config.toml
encoder_arch = "resnet_bottleneck"
model = "image captioner"
dataset = "regions of photos with short descriptions (Visual Genome)"
train_examples = 203450
image_size = 32
crop_scale_min = 0.7
horizontal_flip = true
tokenizer = "char"
vocab_size = 61
encoder_norm = "batchnorm"
encoder_activation = "silu"
encoder_depths = [4, 8, 4]
encoder_kernel_size = 3
encoder_stem = "single"
encoder_avg_pool_shortcut = false
encoder_widths = [128, 192, 288]
fusion = "cross_attention"
decoder_width = 192
decoder_layers = 12
decoder_norm = "layernorm"
decoder_norm_position = "pre"
decoder_activation = "gelu"
decoder_mlp_ratio = 3
decoder_head_dim = 16
decoder_fused_qkv = true
decoder_bias = "all"
decoder_qk_norm = false
decoder_layer_scale_init = 0.1
decoder_parallel_block = false
decoder_inner_norm = false
decoder_positions = "learned"
decoder_cross_attention_every = 2
decoder_tie_embeddings = false
init = "lecun_normal"
residual_init = "none"
optimizer = "adamw"
learning_rate = 0.0008
beta1 = 0.9
beta2 = 0.98
eps = 1e-06
max_grad_norm = 5.0
max_steps = 9200
batch_size = 256
epochs = 11.6
lr_schedule = "wsd"
decay_fraction = 0.3
final_lr_fraction = 0.1
warmup_steps = 920
weight_decay = 0.3
Rows from block 8 of the image encoder of a small image captioner, named by matrix and row number. Rows with one number belong to one channel. Each number is 500 + 25 x the weight over its row's rms, rounded and kept within 0 to 999. All counts start at 0. Numbers have three digits each.
After each channel's rows are labels from the 100 images, of 14848, where the channel reaches its highest value: "top examples" is what is common among them. Only what is clearly more common there than usual is listed. The data: regions of photos with short descriptions (Visual Genome). In brackets: how many of the 100.
# convs1: 3x3 conv (encoder.blocks.8.convs.1.weight, 48x48x3x3, each kernel summed), inputs 0-47
# convs2: expand pointwise conv (encoder.blocks.8.convs.2.weight, 192x48x1x1, transposed), outputs 0-63

convs1.22:512524510503454500518517458493494469490490474507516504467472506528535496480509474515480508497519535463516508527499527467466470514536503483423469
convs2.22:476514459496485507494466534471474478490497509445519500483472529489451464525530512456438447493518521443504469477471448526520463471519493506524471486534446504502488479507485520509468487466476502
top examples: text has "red" (41)

convs1.5:505526504480491520472543499506508511485542510554516500544480485468525504514538530493492507513506528544472523529501462544519506487529548526520492
convs2.5:484497550428516429507475515470488504509474479511476470474530490467500513486532484492457521461494527481505492511507515515526475487523501502542473514507471523476514483529487498469506481486502532
top examples: text has "red" (44)

convs1.40:453494498481521466529516512498483483480472463476456461491530479539531461513469495486541483510500503511481461487463485500491488472503441514501488
convs2.40:470525509493458501495478467502454539558514494540510488460505509463527459482493476479506483549515519500498504515497541525506445474520482506516494485532521527482474515486535504479477465512519489
top examples: text has "red" (30)

convs1.0:473542477506481489513499499467479507530456485510498508469485503475514530487526481513457548442515533461481494491536488488500484534539480487472517
convs2.0:518514526509475469463481540467493484482507526482487498488481505491453489486494498483502488487486480498520473503470478472488494459481488497526463511476505499500441501478463527485461518485524505
top examples: text has "red" (29)

convs1.20:470512479498504539467487467494535474520522494504525482492473498486561486452489518493498476516516529447482523509507474516430475490497496476486496
convs2.20:466483471516480480520509561509504523487444530492513476516480509489491482542476476453516490495548507470501511490482494493520470483508484525493484453526474504477494482478513498537468456487424481
top examples: text has "red" (42)

convs1.15:511501467513465470468524435483504462512500506510490523488490466484504506518503472476503518454518503495451502536456497452511495497514501463457481
convs2.15:500515496499512488514477494507506516565501478508504473436510549536502457492549502451492467468490539454476477484505476545495479453516493491517506523474482518474508456479459552510511490503483539
top examples: text has "red" (37)

convs1.25:526474464493506486462484447516536514467531483527526509523480487456523483464498502465487519508487475489462522497518525460473471465479490481479480
convs2.25:529470501521525496476453526488511541493505463526513460515544507510563482499462501501489517506447492510466507496506520487500490498525490490521535509491470486463522541511513518552493477508471483
top examples: text has "red" (34); text has "sign" (31)

convs1.24:467496458504486481492544479532488513476529478548489473537462519497506523460529523500499518521503511518442469526488514504501459517533480486474496
convs2.24:525480522488472482500456469482514464477504512499465453504546536468534510549528469495454508523448532484474486449484504500498503481543489498526484521522451503486502507500489492495463484482511523
top examples: text has "red" (43)

convs1.27:471534481544481504506511502485494506557507523513514532544495491500524541534517518501523538499558511513492517487530558479527490503526478488476510
convs2.27:542503522500472476484541505506464517510497458480513479483517518523491492483521518507497474482504498490521478462451477464535494468523476528504459504519472534495497536462498481480469498509524519
top examples: text has "red" (42)

convs1.9:482503486546522485533539505502512507517510506509488502532494490551531546484542506509491499497525484496485516490540519544525458529509483546523549
convs2.9:512549498507487483474506476453482466467488453514498472465529508478508498521534483470499517466431496501544487483486496524500501494523440478486475526507479540547503508498476517493493487468528497
top examples: text has "red" (45)

convs1.13:500435480504508514493472483513529507492455512475521492487489480484439541488476503510525502511434473505463525501522506491530507506470538485484494
convs2.13:500545556500512540487481484507516486482479487486534505467544533536507481477501503490496472510529532486483454511478474511477499478499518551503472503528487503497527523487466534483541496520529565
top examples: text has "blue" (40)

convs1.42:494491513533508510509523525500486450513484445516492522526520465489504511502492445506483458511521517508494526502480474517519517534541557489495448
convs2.42:492505488475502474525506506479482484502473488472438511477489528486493492509540459479463535524445479476488490460498495530483499484458530515486515545495512497510469505521456483487516507515540502
top examples: text has "red" (42)

convs1.44:520553503461512491484512495496522521446534454514507516517494505481519415469506518487506504515485511496484523520465512507459495463492494517498483
convs2.44:504458523468519476493468502488486535484478530506501469494545543468506507541506462466426485468510527454482471515507496505561484506521527478535426500517470488479488506509494539501444493506487488
top examples: text has "red" (46); text has "sign" (26)

convs1.21:480504477504496466520545499461500487482514492544502490507477501481530505509539457476488465485536510470499498487468471485472447506545453528490483
convs2.21:507481483502495507494454499469471503513475469489477494470485520453491533516496468465479508488477484499487491425506503507486467471513508447517465480530479492521472491503507535488472495473481514
top examples: text has "red" (43)

convs1.41:495517519475486496511538512504482526489526520555533526560521506504506499502497505495493522500530501494495516492546530433477524448542501525504507
convs2.41:527487541438464460532485482524478480491480488460474478483535525479525495549514466495497509506471532495525475485491525509521478488525507494525521470508460481547511496449479503487480502479479490
top examples: text has "red" (42); text has "sign" (25)

convs1.34:485519490501522490470426521489537530505483486476503508443516512486457522502501474468492516486474480482504489468524497492473492517450478547479502
convs2.34:478499498495487501527495473519475491466513520541474553481487493472511512492537459504459491466472465507442505469517503549476523517476494486544485506486499544527496534476506541470490524509463500
top examples: text has "man" (26)

convs1.29:474478461488493488437506485450520523493525506508518461480470477439527487485515491477491503469497524476490489478488450472509479488501492454498497
convs2.29:504455522533500532467507518507546474501513530521527466479556496494537497498507553515527515516509500515489479462469525529469463509523462476490495504516467491474519506478498506483491497508503509
top examples: text has "red" (43); text has "sign" (25)

convs1.18:517528502483482515460535502476515504477556525551538523509490484504533477480501478496478546467507523517489508499523517469509500499535493525459548
convs2.18:531500516483482452484474526470457476507481522442475486512526534472505476513505509482468474438529517468521489487467485487510523499507488472558461482530478490530468538500472509502479490482488473
top examples: text has "red" (44)

convs1.6:464534481535483499510510437482466512521512484522540520505491515506530508522527502507500554468529529483548489489509544467495526503531496489477498
convs2.6:494528520496457453483468485470480463513532492517507492447523519514507509568515498507490511531496537519518478470499466512534499459504459475533483497503461516503464517512462520513501503491487523
top examples: text has "red" (42)

convs1.46:512495508474499503493567514494497512463564522547487487535506484514540504516535525504468531481517507522471481485532476517493490515532526515517532
convs2.46:525487554492476439515478504483489511498466500474492486473521532477505493498522467468472498483504516482516498498520521493510463489504510468516495504554486505511491467497515513483471469479513482
top examples: text has "red" (43)

convs1.33:442521507476503476530496505467484506469499466504506536465505517482515525496514473514517484492529445474528505492518474462496491503505563508498553
convs2.33:510486510516459524493493477492529482535480512525520521492454504500507507533491486504522485493496506473524488534495475537479501445533467502486465490482528510522514520482479498455530468441539480
top examples: text has "man" (30)

convs1.19:508478527520540510468494524527517524531511531492531473511530505502521534497529533525530501519518509510509491517557483539521494559472525540512503
convs2.19:479545486501523498525498504484513505540510461475500502500496510487495504481535510479495499485520470490527526511498451501521486507501487499479506527476496537511500499485482474479476461482535506
top examples: text has "blue" (34)

convs1.17:530470492492498499505543491501476526524551518556484467520495498512539487486512506539491506490537506499483501494502465565476516537544510502525521
convs2.17:539527556489476466497470477501465482510454481456482491501498510483475521505542462470476521506507556486528506514537509524499440472528523440497507507518512528508491493486496506500479424470485514
top examples: text has "red" (42)

convs1.3:483510504467499492473525487478469506503506486548498513489490515495533450479501437494491456475518521509447480486472467460481464480535481483497498
convs2.3:516490544506504483485470496481502511528476493503477468463521518491508522486516461485488510511483522476487463448504536516475454481508506461530494495531468480459470494520490507489501456468494515
top examples: text has "red" (44)

convs1.7:589497495490446503503505510505496488532506473475482517502504493481536491495477501520488542437475518524487473494524490515490490504454494474515518
convs2.7:481543477482497507491534530496479530518461492469507492525540493515480512502516511508501513506543504504527480491503482558521487534492501468512501490536484472494469498529491474553481518554479510
top examples: text has "man" (38)

convs1.4:501482505476475483484528489484478470492535522534487501491479480481519467553495489511461504481518534514467518538483459500500537494543524445518469
convs2.4:531473517515500504512536502485503530470492471522510486531510533468515435507483523521486476519492530485501470498511509500505473528493544467543512528518478489512488502491535442475467486517491489
top examples: text has "red" (44)

convs1.39:512514480503479541490463451515492465458464486476482525494496494484512491532478480518485484476488506516442487502457472495469471481455530475529497
convs2.39:524520505465546498484519516484493484489476553557483485478503529507461479482497522478523482471547489502433511499448537529529466499512511486503468506487512418475508493515539538515518464511502468
top examples: text has "sky" (49); text has "blue" (32)

convs1.26:518519520520504498518482512542469514541513504523456495499486535530513522514505508511493525548539490491497475525460499532498458492463520527556467
convs2.26:528499498446509472513489468485462499456465485480465511480491455477480565509529475484526587505528476508529478455480461535508491542505508482507504520472506486474546483493493530508533477529510476
top examples: text has "red" (25)

convs1.16:549474507513484525535522498493508482497491541484522504523540460527477542535478496560510530503475483521497515500527529502509525487492553495485529
convs2.16:480542501508531492502478481489487530470517470492495547502514525538455457481501503491497497517520497514522507513470524499499477503492530487508505540484501508514526507476446494503506481495497496
top examples: text has "blue" (36)

convs1.1:488508521512497523525544499488482517503532496551473492504514511524568484508538487503498499494529536529501490488509517460446471524531454504473509
convs2.1:503495518492458465494478498471491507481478507479497464465489509476498552515508447446483483505497541462482466451533476511524444423503491434556480477534486487498471475513482495513504503489494503
top examples: text has "red" (44)

convs1.12:524506494462455519525541506488500529491517494561506500518495509483508476508516503517503511496494527484540516493488513476515564493569525458489519
convs2.12:500470543489466489490495501503469525533474471472502504480520553489490471524537481489471491457506518510499454499520487527493472484504540512523493512516494496513476440528500508480473512493473447
top examples: text has "red" (42)

convs1.36:492496501495482489513558481495492519490535496562473522514497527504582481508534491488497481501543527501530503502505512493477488493558495489483525
convs2.36:537484525458459482515467487493472523516483517487495498474526525467473506529509507447478512488503508499492470489499518511511443463491501465531499490532490490515472469510495508500476484499480502
top examples: text has "red" (44)

convs1.45:489512482487490552511530487540518532510500547502502517502453501502521498517552538536500526535535501507505532516469533537498526489526525494535511
convs2.45:544468495474508472518481454493463464487434505502441495506502508462448478526523484489489485443507530498477504499487493486503467472570532481520492571500500523502526509459498552448526513498481438
top examples: text has "red" (40)

convs1.14:477486529500518446496495516484516518478528496459549474509520507521518495474482509484499510513516475478540527465538519485464483524482482551490550
convs2.14:493508504497448526498506491539492530506491455539500536510511535526523529499518526471499457517495510473504514501503510532504515491486494509511511451488530478539496487484508450455491440494481454
top examples: text has "man" (32)