A small image captioner, trained from scratch.
Model: 6.46M parameters, encoder arch resnet_bottleneck, encoder activation silu, encoder widths [128, 192, 288], decoder width 192, decoder layers 12, decoder norm layernorm, decoder activation gelu.
Training: adamw at rate 0.0008, 9200 steps, batches of 256.
Rows from block 3 of the text decoder, named by matrix and row number. Rows with one number belong to one neuron. Each number is 200 + 30 x the weight over its row's rms, rounded and kept within 0 to 999. All counts start at 0. After the name is the row's rms in percent of the matrix's.
# fc1: MLP up (decoder.blocks.3.mlp.fc1.weight, 576x192), inputs 0-191
# fc2: MLP down (decoder.blocks.3.mlp.fc2.weight, 192x576, transposed), outputs 0-191
fc1.164,094,196,306,211,288,172,178,171,236,186,206,181,212,230,257,240,200,191,190,161,129,205,193,151,210,222,198,226,242,257,178,185,172,206,202,185,176,220,187,221,149,153,193,202,154,220,166,234,184,193,254,183,226,159,230,175,225,215,226,223,189,211,194,199,198,197,206,226,134,162,234,205,196,209,200,159,221,165,247,191,234,207,205,257,193,236,231,209,165,217,195,190,198,184,153,254,208,200,165,215,183,233,217,202,133,184,175,224,167,232,225,191,155,173,175,238,201,247,242,197,240,221,207,240,238,183,190,181,207,234,205,158,170,202,149,176,225,177,190,221,179,183,215,228,197,230,214,188,230,217,189,226,200,227,173,197,155,183,235,204,215,179,237,193,188,185,194,202,187,233,150,202,218,236,192,249,120,157,211,221,173,177,134,258,232,198,169,205,216,184,236,191,220
fc2.164,092,186,147,205,216,185,278,225,220,250,217,203,244,200,204,206,156,202,200,187,237,222,171,186,191,165,150,217,205,197,235,210,208,212,188,255,187,237,184,159,213,226,235,164,197,214,211,183,224,188,184,202,221,156,172,170,207,170,174,201,160,192,212,149,209,225,202,149,252,259,213,198,246,178,226,187,234,202,167,191,205,225,171,160,193,169,216,203,176,195,228,216,114,239,254,211,239,214,207,246,209,179,237,190,193,156,163,239,223,120,238,161,225,169,215,191,173,195,235,196,241,186,215,161,202,222,220,274,134,197,237,240,206,191,193,189,233,147,207,207,170,182,206,177,214,170,189,170,219,172,225,197,224,210,217,219,230,214,160,201,211,211,121,211,199,217,173,264,219,168,265,185,180,176,246,200,224,161,169,183,230,189,205,185,170,158,227,213,169,230,148,201,152
fc1.165,092,212,153,209,216,137,225,155,211,161,196,164,217,194,137,160,217,149,194,242,227,219,252,227,176,172,211,238,253,210,214,168,170,226,191,219,199,213,186,204,192,198,210,158,213,213,220,196,224,186,193,172,210,152,130,204,238,216,179,207,163,181,254,229,189,215,211,214,204,166,258,186,154,144,210,222,155,226,207,169,207,169,159,250,240,201,199,161,196,188,213,200,207,227,216,158,218,187,214,182,159,221,218,261,202,187,219,197,207,150,218,173,165,191,179,233,190,147,183,200,244,182,190,266,248,254,230,194,187,206,155,189,195,220,179,194,181,188,169,195,143,218,148,184,184,206,161,184,184,195,209,115,215,146,227,245,189,276,228,183,251,196,207,188,219,181,228,161,212,172,138,230,230,199,230,234,216,204,185,181,206,188,132,212,235,183,222,245,212,190,223,219,175
fc2.165,087,167,234,196,171,185,179,204,214,257,182,167,241,143,198,212,210,193,153,139,225,180,180,193,198,216,222,212,142,212,233,159,188,201,218,162,249,168,237,189,219,219,114,202,214,154,212,185,187,227,185,272,214,230,206,217,171,160,220,147,249,204,185,163,167,236,217,204,217,238,197,201,173,190,205,207,236,172,200,222,208,235,242,164,193,193,183,258,206,228,161,205,215,189,233,183,184,196,195,207,177,258,179,175,226,197,149,241,241,202,194,191,228,176,147,210,216,182,198,222,217,185,223,209,215,186,207,209,149,217,171,121,212,211,257,222,142,187,231,214,232,216,209,184,233,224,246,189,206,241,169,232,218,178,229,184,206,121,210,208,185,232,175,184,217,275,169,267,176,217,180,219,208,200,226,141,215,240,184,201,160,177,212,192,160,176,157,145,195,210,177,188,152
fc1.166,104,233,167,152,205,196,214,189,228,206,193,233,184,211,207,181,196,192,145,157,204,201,175,220,226,231,233,209,216,244,183,181,221,180,220,177,177,170,169,158,202,230,243,197,179,237,201,283,234,231,152,259,157,191,213,267,204,288,230,215,197,157,149,235,179,233,200,194,178,203,234,204,217,181,202,189,200,219,134,222,181,160,183,191,187,210,164,213,179,226,214,243,210,177,200,187,152,210,211,131,246,226,216,197,206,249,235,229,231,147,190,254,142,185,176,211,231,202,240,194,207,248,208,260,221,178,221,211,187,197,174,173,218,221,199,214,174,161,215,180,201,175,185,139,238,158,164,142,200,172,184,163,206,214,227,185,235,175,213,210,239,172,229,212,205,191,220,166,152,189,228,246,201,170,213,165,183,197,225,159,194,143,165,236,233,193,221,193,257,245,225,206,155
fc2.166,109,213,267,245,162,187,172,201,203,142,198,146,245,233,196,239,217,215,206,244,231,239,157,205,186,226,221,188,182,186,147,200,164,161,198,165,260,185,234,219,154,235,198,245,151,195,182,156,126,156,191,209,207,183,164,169,185,199,171,175,214,187,206,169,209,204,202,203,247,176,191,222,206,238,153,210,221,197,213,188,214,217,211,213,267,216,165,228,224,175,200,212,145,223,204,225,239,253,189,199,218,203,180,175,169,210,201,200,182,202,166,171,280,179,211,166,182,192,176,210,156,166,204,187,223,223,193,202,237,228,205,204,208,175,199,237,140,265,192,217,149,254,170,229,203,193,234,191,198,187,184,200,195,181,211,220,151,241,193,265,178,205,204,156,209,204,202,266,210,204,202,203,209,242,191,195,240,212,136,180,143,224,240,181,152,200,148,186,201,184,157,177,271
fc1.167,101,209,154,189,187,175,243,239,248,168,174,142,222,251,169,185,240,155,193,169,185,172,221,231,161,166,235,237,257,219,195,216,181,198,144,233,216,258,224,267,233,194,181,235,213,202,240,183,195,188,155,208,141,242,173,196,227,241,193,211,180,195,226,227,208,212,238,249,166,226,245,155,219,209,206,195,154,238,246,258,185,260,196,175,253,226,231,258,159,194,197,204,199,212,198,172,178,239,193,211,265,225,177,190,223,202,196,237,216,209,219,178,178,184,202,170,150,210,189,211,157,172,210,190,202,230,162,235,181,212,236,173,177,200,220,216,200,194,211,172,217,215,90,166,192,169,158,205,230,241,205,217,194,225,189,147,197,177,204,200,158,174,194,226,164,196,201,145,166,214,176,159,181,166,168,157,165,211,201,192,226,183,201,197,187,195,160,207,190,194,232,215,151
fc2.167,094,220,214,217,280,190,238,244,173,188,190,226,166,176,175,189,222,179,200,192,197,245,198,186,254,192,226,210,254,170,222,192,194,214,187,204,173,143,196,207,184,226,248,178,214,199,126,151,250,186,170,177,252,229,189,237,169,200,222,216,158,237,184,156,210,203,212,244,217,209,228,252,142,155,183,141,245,226,183,205,148,197,204,227,186,163,194,175,209,183,219,231,221,167,218,178,160,171,194,206,198,218,179,221,238,162,154,167,190,151,140,221,205,210,181,156,200,259,209,168,206,203,170,215,228,209,206,181,264,205,263,208,253,188,187,164,243,206,224,212,211,220,204,158,202,166,179,141,226,210,164,178,187,257,221,242,205,253,181,201,210,198,210,152,226,214,166,245,223,188,199,221,227,163,209,157,173,196,238,277,169,187,232,207,184,160,198,225,188,170,173,187,219
fc1.168,102,229,246,193,202,175,198,223,172,136,287,224,268,226,200,177,214,173,184,156,151,207,261,147,195,145,188,165,186,251,209,127,144,190,144,202,213,204,212,197,165,139,162,175,182,238,185,193,206,210,191,225,238,215,223,231,204,220,241,216,185,181,162,224,253,154,204,204,152,225,175,212,205,178,190,160,177,233,213,171,196,194,237,195,181,199,201,227,217,201,185,201,184,226,203,254,198,194,180,225,158,235,173,227,206,214,223,212,264,194,198,148,211,181,197,217,169,240,270,189,253,211,165,188,216,225,181,148,164,243,205,164,190,219,204,179,226,222,232,222,128,197,220,207,163,226,199,208,163,225,203,173,182,234,196,195,198,233,212,204,158,209,149,271,207,131,203,175,165,179,191,170,213,179,214,206,151,172,201,202,212,213,218,218,201,221,218,208,257,225,216,205,169
fc2.168,104,245,168,178,210,182,162,163,176,190,194,221,139,202,226,178,238,190,197,210,205,170,125,245,207,216,224,194,202,192,250,214,200,168,203,221,212,229,208,247,159,236,224,170,203,201,184,240,138,218,235,158,175,183,252,192,194,199,173,237,209,216,182,194,194,215,128,227,206,176,152,165,211,183,229,198,173,180,142,247,194,236,245,190,250,199,177,170,150,187,182,194,192,180,179,187,199,204,210,223,173,218,224,232,213,226,185,193,165,218,210,203,230,207,163,195,232,172,184,234,251,240,233,168,199,177,268,140,194,173,240,233,218,180,214,152,271,120,206,210,183,174,260,205,205,210,219,242,223,239,174,191,236,177,237,275,169,205,194,194,216,195,257,246,189,209,223,174,196,200,205,184,224,193,173,176,223,163,198,214,148,205,186,170,204,148,192,224,136,185,179,153,244
fc1.169,116,208,192,130,193,217,181,174,212,159,222,195,216,206,178,194,195,225,210,177,169,174,268,192,129,199,246,188,195,259,161,212,184,228,186,203,189,189,236,172,204,201,238,171,236,216,218,131,187,147,179,188,201,185,173,181,210,240,250,177,181,200,219,237,250,207,232,255,221,215,228,229,187,134,198,196,162,178,205,168,197,193,204,242,169,213,183,158,217,261,206,234,241,238,203,152,219,131,180,174,212,312,233,243,211,188,209,203,166,217,222,207,148,181,197,159,213,185,182,156,196,189,180,207,210,173,200,209,199,185,237,220,236,209,213,226,231,185,179,203,211,209,224,208,195,190,184,192,219,168,245,163,173,147,223,210,188,179,132,123,221,242,142,170,202,210,234,172,226,212,210,235,152,193,205,164,231,192,184,178,208,239,166,212,203,192,212,260,162,177,237,221,208
fc2.169,117,195,185,196,138,162,187,161,193,246,196,198,154,212,224,231,204,221,180,233,198,223,166,168,169,177,202,195,203,151,173,178,225,189,181,137,182,210,232,216,214,219,148,208,230,174,171,211,194,229,184,263,188,177,187,235,210,164,171,215,212,191,243,141,239,201,177,215,167,241,141,186,154,171,213,252,198,232,205,184,183,191,196,227,183,200,183,180,235,206,269,152,205,189,193,229,225,179,190,152,177,180,256,215,168,206,158,173,224,177,241,189,129,124,135,248,188,244,211,210,182,207,157,221,242,211,169,229,210,220,140,208,200,235,202,205,212,226,236,242,236,185,212,221,192,183,240,188,233,218,155,220,274,187,236,227,200,206,201,198,188,224,199,176,188,213,187,211,266,158,210,212,242,226,181,186,284,199,239,221,217,143,197,214,177,163,162,190,196,238,204,202,216
fc1.170,099,147,193,259,173,239,265,244,183,215,174,205,193,223,191,233,212,219,243,199,167,201,242,148,189,217,250,251,225,173,193,142,188,176,208,191,224,159,214,251,191,225,233,151,187,209,173,184,163,215,179,220,170,191,215,183,199,210,188,192,215,173,222,198,146,163,239,201,221,174,241,240,212,186,113,172,178,225,203,181,213,179,248,199,171,175,217,171,229,224,244,198,188,263,174,202,200,176,189,207,229,203,181,190,146,184,209,210,234,200,201,197,213,181,215,181,265,166,182,204,207,204,143,246,144,256,222,175,185,238,194,169,255,198,208,232,226,196,154,200,166,230,201,177,133,156,184,157,257,183,229,185,182,204,191,207,217,174,269,179,204,196,210,161,245,222,153,234,187,226,210,178,201,154,198,147,197,235,257,157,201,183,182,228,151,162,202,188,208,222,213,234,194
fc2.170,101,190,233,205,131,194,159,155,216,154,223,172,156,169,257,234,191,200,204,198,202,214,194,147,246,146,139,176,168,232,198,184,253,172,185,188,258,283,172,183,184,172,198,194,165,155,237,228,218,176,200,222,221,203,167,211,235,195,198,202,158,131,202,200,176,179,185,227,159,183,225,180,198,260,227,222,178,196,194,226,200,248,205,171,191,272,194,207,259,200,209,204,198,199,234,189,197,201,188,215,198,215,152,170,238,204,257,221,159,191,220,190,254,196,201,227,236,177,195,185,194,187,233,207,225,136,213,242,212,209,184,241,219,208,227,172,206,178,222,187,197,200,245,244,221,218,209,208,205,228,178,255,125,213,202,163,192,182,187,192,176,234,156,214,200,233,201,199,155,151,187,136,249,185,208,260,201,198,163,214,212,153,222,172,158,214,211,189,134,224,183,213,191
fc1.171,100,256,170,205,203,175,243,227,199,182,216,184,192,203,162,263,177,211,182,179,157,197,168,167,185,245,254,213,202,214,179,181,232,206,259,204,205,156,231,215,176,227,156,206,188,218,173,161,176,257,145,262,179,239,167,198,178,231,235,204,223,161,186,247,238,161,177,229,197,192,218,205,226,159,203,147,139,202,161,255,230,220,179,230,221,251,202,241,163,176,192,225,216,182,136,196,178,216,126,124,196,166,211,192,147,232,204,176,216,199,161,173,184,135,161,183,204,153,198,191,192,224,246,209,215,166,178,228,254,188,217,194,260,207,217,248,224,206,236,160,224,174,192,220,181,182,147,201,172,170,282,194,195,221,198,232,203,167,173,237,206,199,225,232,177,239,223,207,186,192,186,197,218,215,232,204,192,203,207,233,217,212,192,142,213,184,197,188,203,194,205,175,239
fc2.171,097,190,197,195,144,234,165,150,207,210,185,183,197,211,217,155,185,197,133,206,198,211,244,239,208,188,199,192,195,172,229,212,234,156,148,180,157,229,291,217,219,219,195,227,190,156,204,183,252,143,229,194,213,159,139,155,226,171,182,178,228,192,222,188,202,170,228,211,186,227,246,180,153,231,242,274,197,204,220,175,198,221,200,187,190,164,173,209,236,229,171,201,194,179,223,230,240,216,207,161,195,212,195,210,209,195,181,260,180,147,145,238,221,258,281,183,197,230,214,188,180,158,147,248,170,240,157,210,186,158,142,206,200,232,250,211,188,229,244,157,219,234,179,200,245,261,228,174,158,185,206,183,203,189,187,168,208,240,214,178,218,175,219,150,241,172,193,196,178,194,195,193,183,232,216,217,231,196,198,200,175,171,178,250,194,233,189,166,209,175,193,212,155