A small image captioner, trained from scratch: 32-pixel images, 203450 training examples.
Rows from block 5 of the image encoder of a small image captioner, named by matrix and row number. Rows with one number belong to one channel. Each number is 200 + 30 x the weight over its row's rms, rounded and kept within 0 to 999. All counts start at 0.
After each channel's rows are labels from the 100 images, of 14848, where the channel reaches its highest value: "strongest on" is what is common among them; "place" is the part of the image that holds the peak. Only what is clearly more common there than usual is listed. The data: regions of photos with short descriptions (Visual Genome).
# convs1: 3x3 conv (encoder.blocks.5.convs.1.weight, 48x48x3x3, each kernel summed), inputs 0-47
# convs2: expand pointwise conv (encoder.blocks.5.convs.2.weight, 192x48x1x1, transposed), outputs 0-95

convs1.47,203,204,245,218,217,158,191,223,186,221,194,225,223,213,239,210,225,200,206,220,210,257,259,199,173,223,222,250,206,216,226,225,212,223,198,201,225,239,163,259,235,174,228,234,282,202,223,152
convs2.47,207,204,238,169,212,192,192,224,170,203,207,203,189,139,194,192,198,142,172,205,176,166,195,207,257,206,194,215,236,187,190,166,234,159,258,203,220,232,191,219,175,213,132,235,195,193,217,169,192,176,194,198,175,190,190,220,221,156,208,228,245,195,191,189,183,214,205,211,192,208,196,216,206,159,122,172,180,225,252,163,199,178,187,158,176,146,209,233,177,203,115,239,214,192,206,232
strongest on: text has "man"
place: top centre

convs1.22,197,139,191,209,152,212,176,164,219,212,156,227,187,192,198,204,163,202,205,176,200,194,107,186,218,217,205,184,185,183,196,159,187,232,119,251,165,187,195,180,213,206,189,169,157,197,153,189
convs2.22,264,276,194,195,219,180,168,148,179,185,197,234,182,226,281,176,207,225,179,185,156,193,191,231,152,229,201,206,237,196,190,156,160,173,191,173,242,284,206,170,211,168,194,229,196,158,175,195,212,185,199,210,229,197,228,217,177,187,197,172,225,248,176,194,188,163,143,193,229,136,253,199,179,204,166,196,196,170,190,227,181,155,179,171,232,184,159,171,177,206,232,170,170,196,175,209
strongest on: text has "sign"
place: middle left

convs1.21,228,172,168,187,173,208,205,161,238,174,216,207,135,235,196,200,176,240,213,214,218,178,190,193,183,195,182,287,186,249,204,212,211,210,181,232,279,184,226,187,188,273,229,210,194,188,198,201
convs2.21,202,210,171,191,261,132,211,140,184,237,182,220,215,194,237,222,198,224,232,182,189,174,221,228,148,202,226,190,190,154,188,183,239,196,189,135,189,199,195,140,246,195,177,190,219,221,212,187,175,212,193,261,193,187,197,161,187,292,203,171,178,175,240,180,178,227,202,203,187,201,170,222,188,196,212,218,166,76,171,232,212,189,231,208,188,189,174,234,196,194,240,227,194,244,191,150
strongest on: text has "red"
place: bottom centre

convs1.27,207,105,166,213,166,191,203,199,245,197,197,208,176,180,195,209,219,175,173,186,234,186,181,237,176,193,163,222,176,240,164,155,175,227,189,252,247,198,217,198,232,266,176,200,160,171,210,183
convs2.27,171,198,209,217,238,163,197,201,230,197,160,242,254,253,183,196,221,207,199,248,212,189,215,224,214,162,256,200,175,205,231,190,204,263,162,202,177,182,229,180,177,244,243,214,179,161,247,209,188,222,137,284,180,220,207,175,201,258,184,193,207,236,229,246,196,174,192,261,256,158,145,271,165,254,171,180,182,173,180,141,158,206,200,204,198,268,191,172,213,218,267,161,207,227,150,175
strongest on: text has "red"
place: top centre

convs1.34,224,117,174,133,172,213,166,191,205,173,230,182,209,212,228,169,171,195,202,187,210,193,204,211,215,151,203,251,193,204,137,238,210,183,208,221,222,206,222,161,177,220,262,159,177,182,224,168
convs2.34,145,231,230,226,230,84,213,189,187,243,187,233,195,258,214,220,171,182,177,162,231,156,204,210,153,204,193,235,192,148,215,226,202,148,173,172,165,199,217,151,234,197,192,189,174,146,202,197,142,188,145,208,146,202,191,221,200,236,210,229,178,212,167,207,210,218,167,197,180,237,182,198,172,140,161,195,187,160,205,225,231,170,184,164,208,206,237,196,244,268,239,192,217,202,207,167
strongest on: text has "red"
place: centre

convs1.44,178,159,179,177,190,227,210,182,163,204,223,171,186,193,171,227,172,240,245,208,228,201,194,170,204,246,239,248,223,181,163,202,214,177,194,199,194,298,180,212,200,249,165,173,264,214,204,182
convs2.44,175,230,206,159,197,183,189,223,258,158,201,151,154,165,167,238,189,194,174,206,115,193,260,167,265,134,202,221,157,203,151,234,168,216,252,233,205,221,202,214,217,208,231,204,179,182,249,184,210,216,202,220,187,136,226,185,181,177,207,220,150,174,187,165,222,255,207,190,189,252,212,158,211,188,189,202,221,244,183,260,249,251,248,213,170,187,225,225,194,192,220,232,179,210,245,168
strongest on: text has "man"
place: bottom right; middle right

convs1.38,179,223,196,179,201,227,207,227,210,205,225,154,167,213,179,204,198,177,208,221,243,199,216,156,190,186,165,205,212,213,185,196,246,210,139,224,198,134,198,132,219,188,235,176,98,190,216,208
convs2.38,169,176,150,197,175,186,275,154,207,193,175,198,191,219,222,242,203,197,158,152,211,196,185,186,228,247,204,185,204,196,206,234,172,218,193,196,203,165,229,218,162,215,184,231,186,189,209,188,165,170,197,218,204,169,175,167,200,173,174,202,207,178,190,173,248,195,216,156,177,198,243,111,196,164,198,210,237,184,204,212,173,239,251,214,195,159,237,195,233,179,212,199,199,199,167,209
strongest on: text has "sign"
place: bottom centre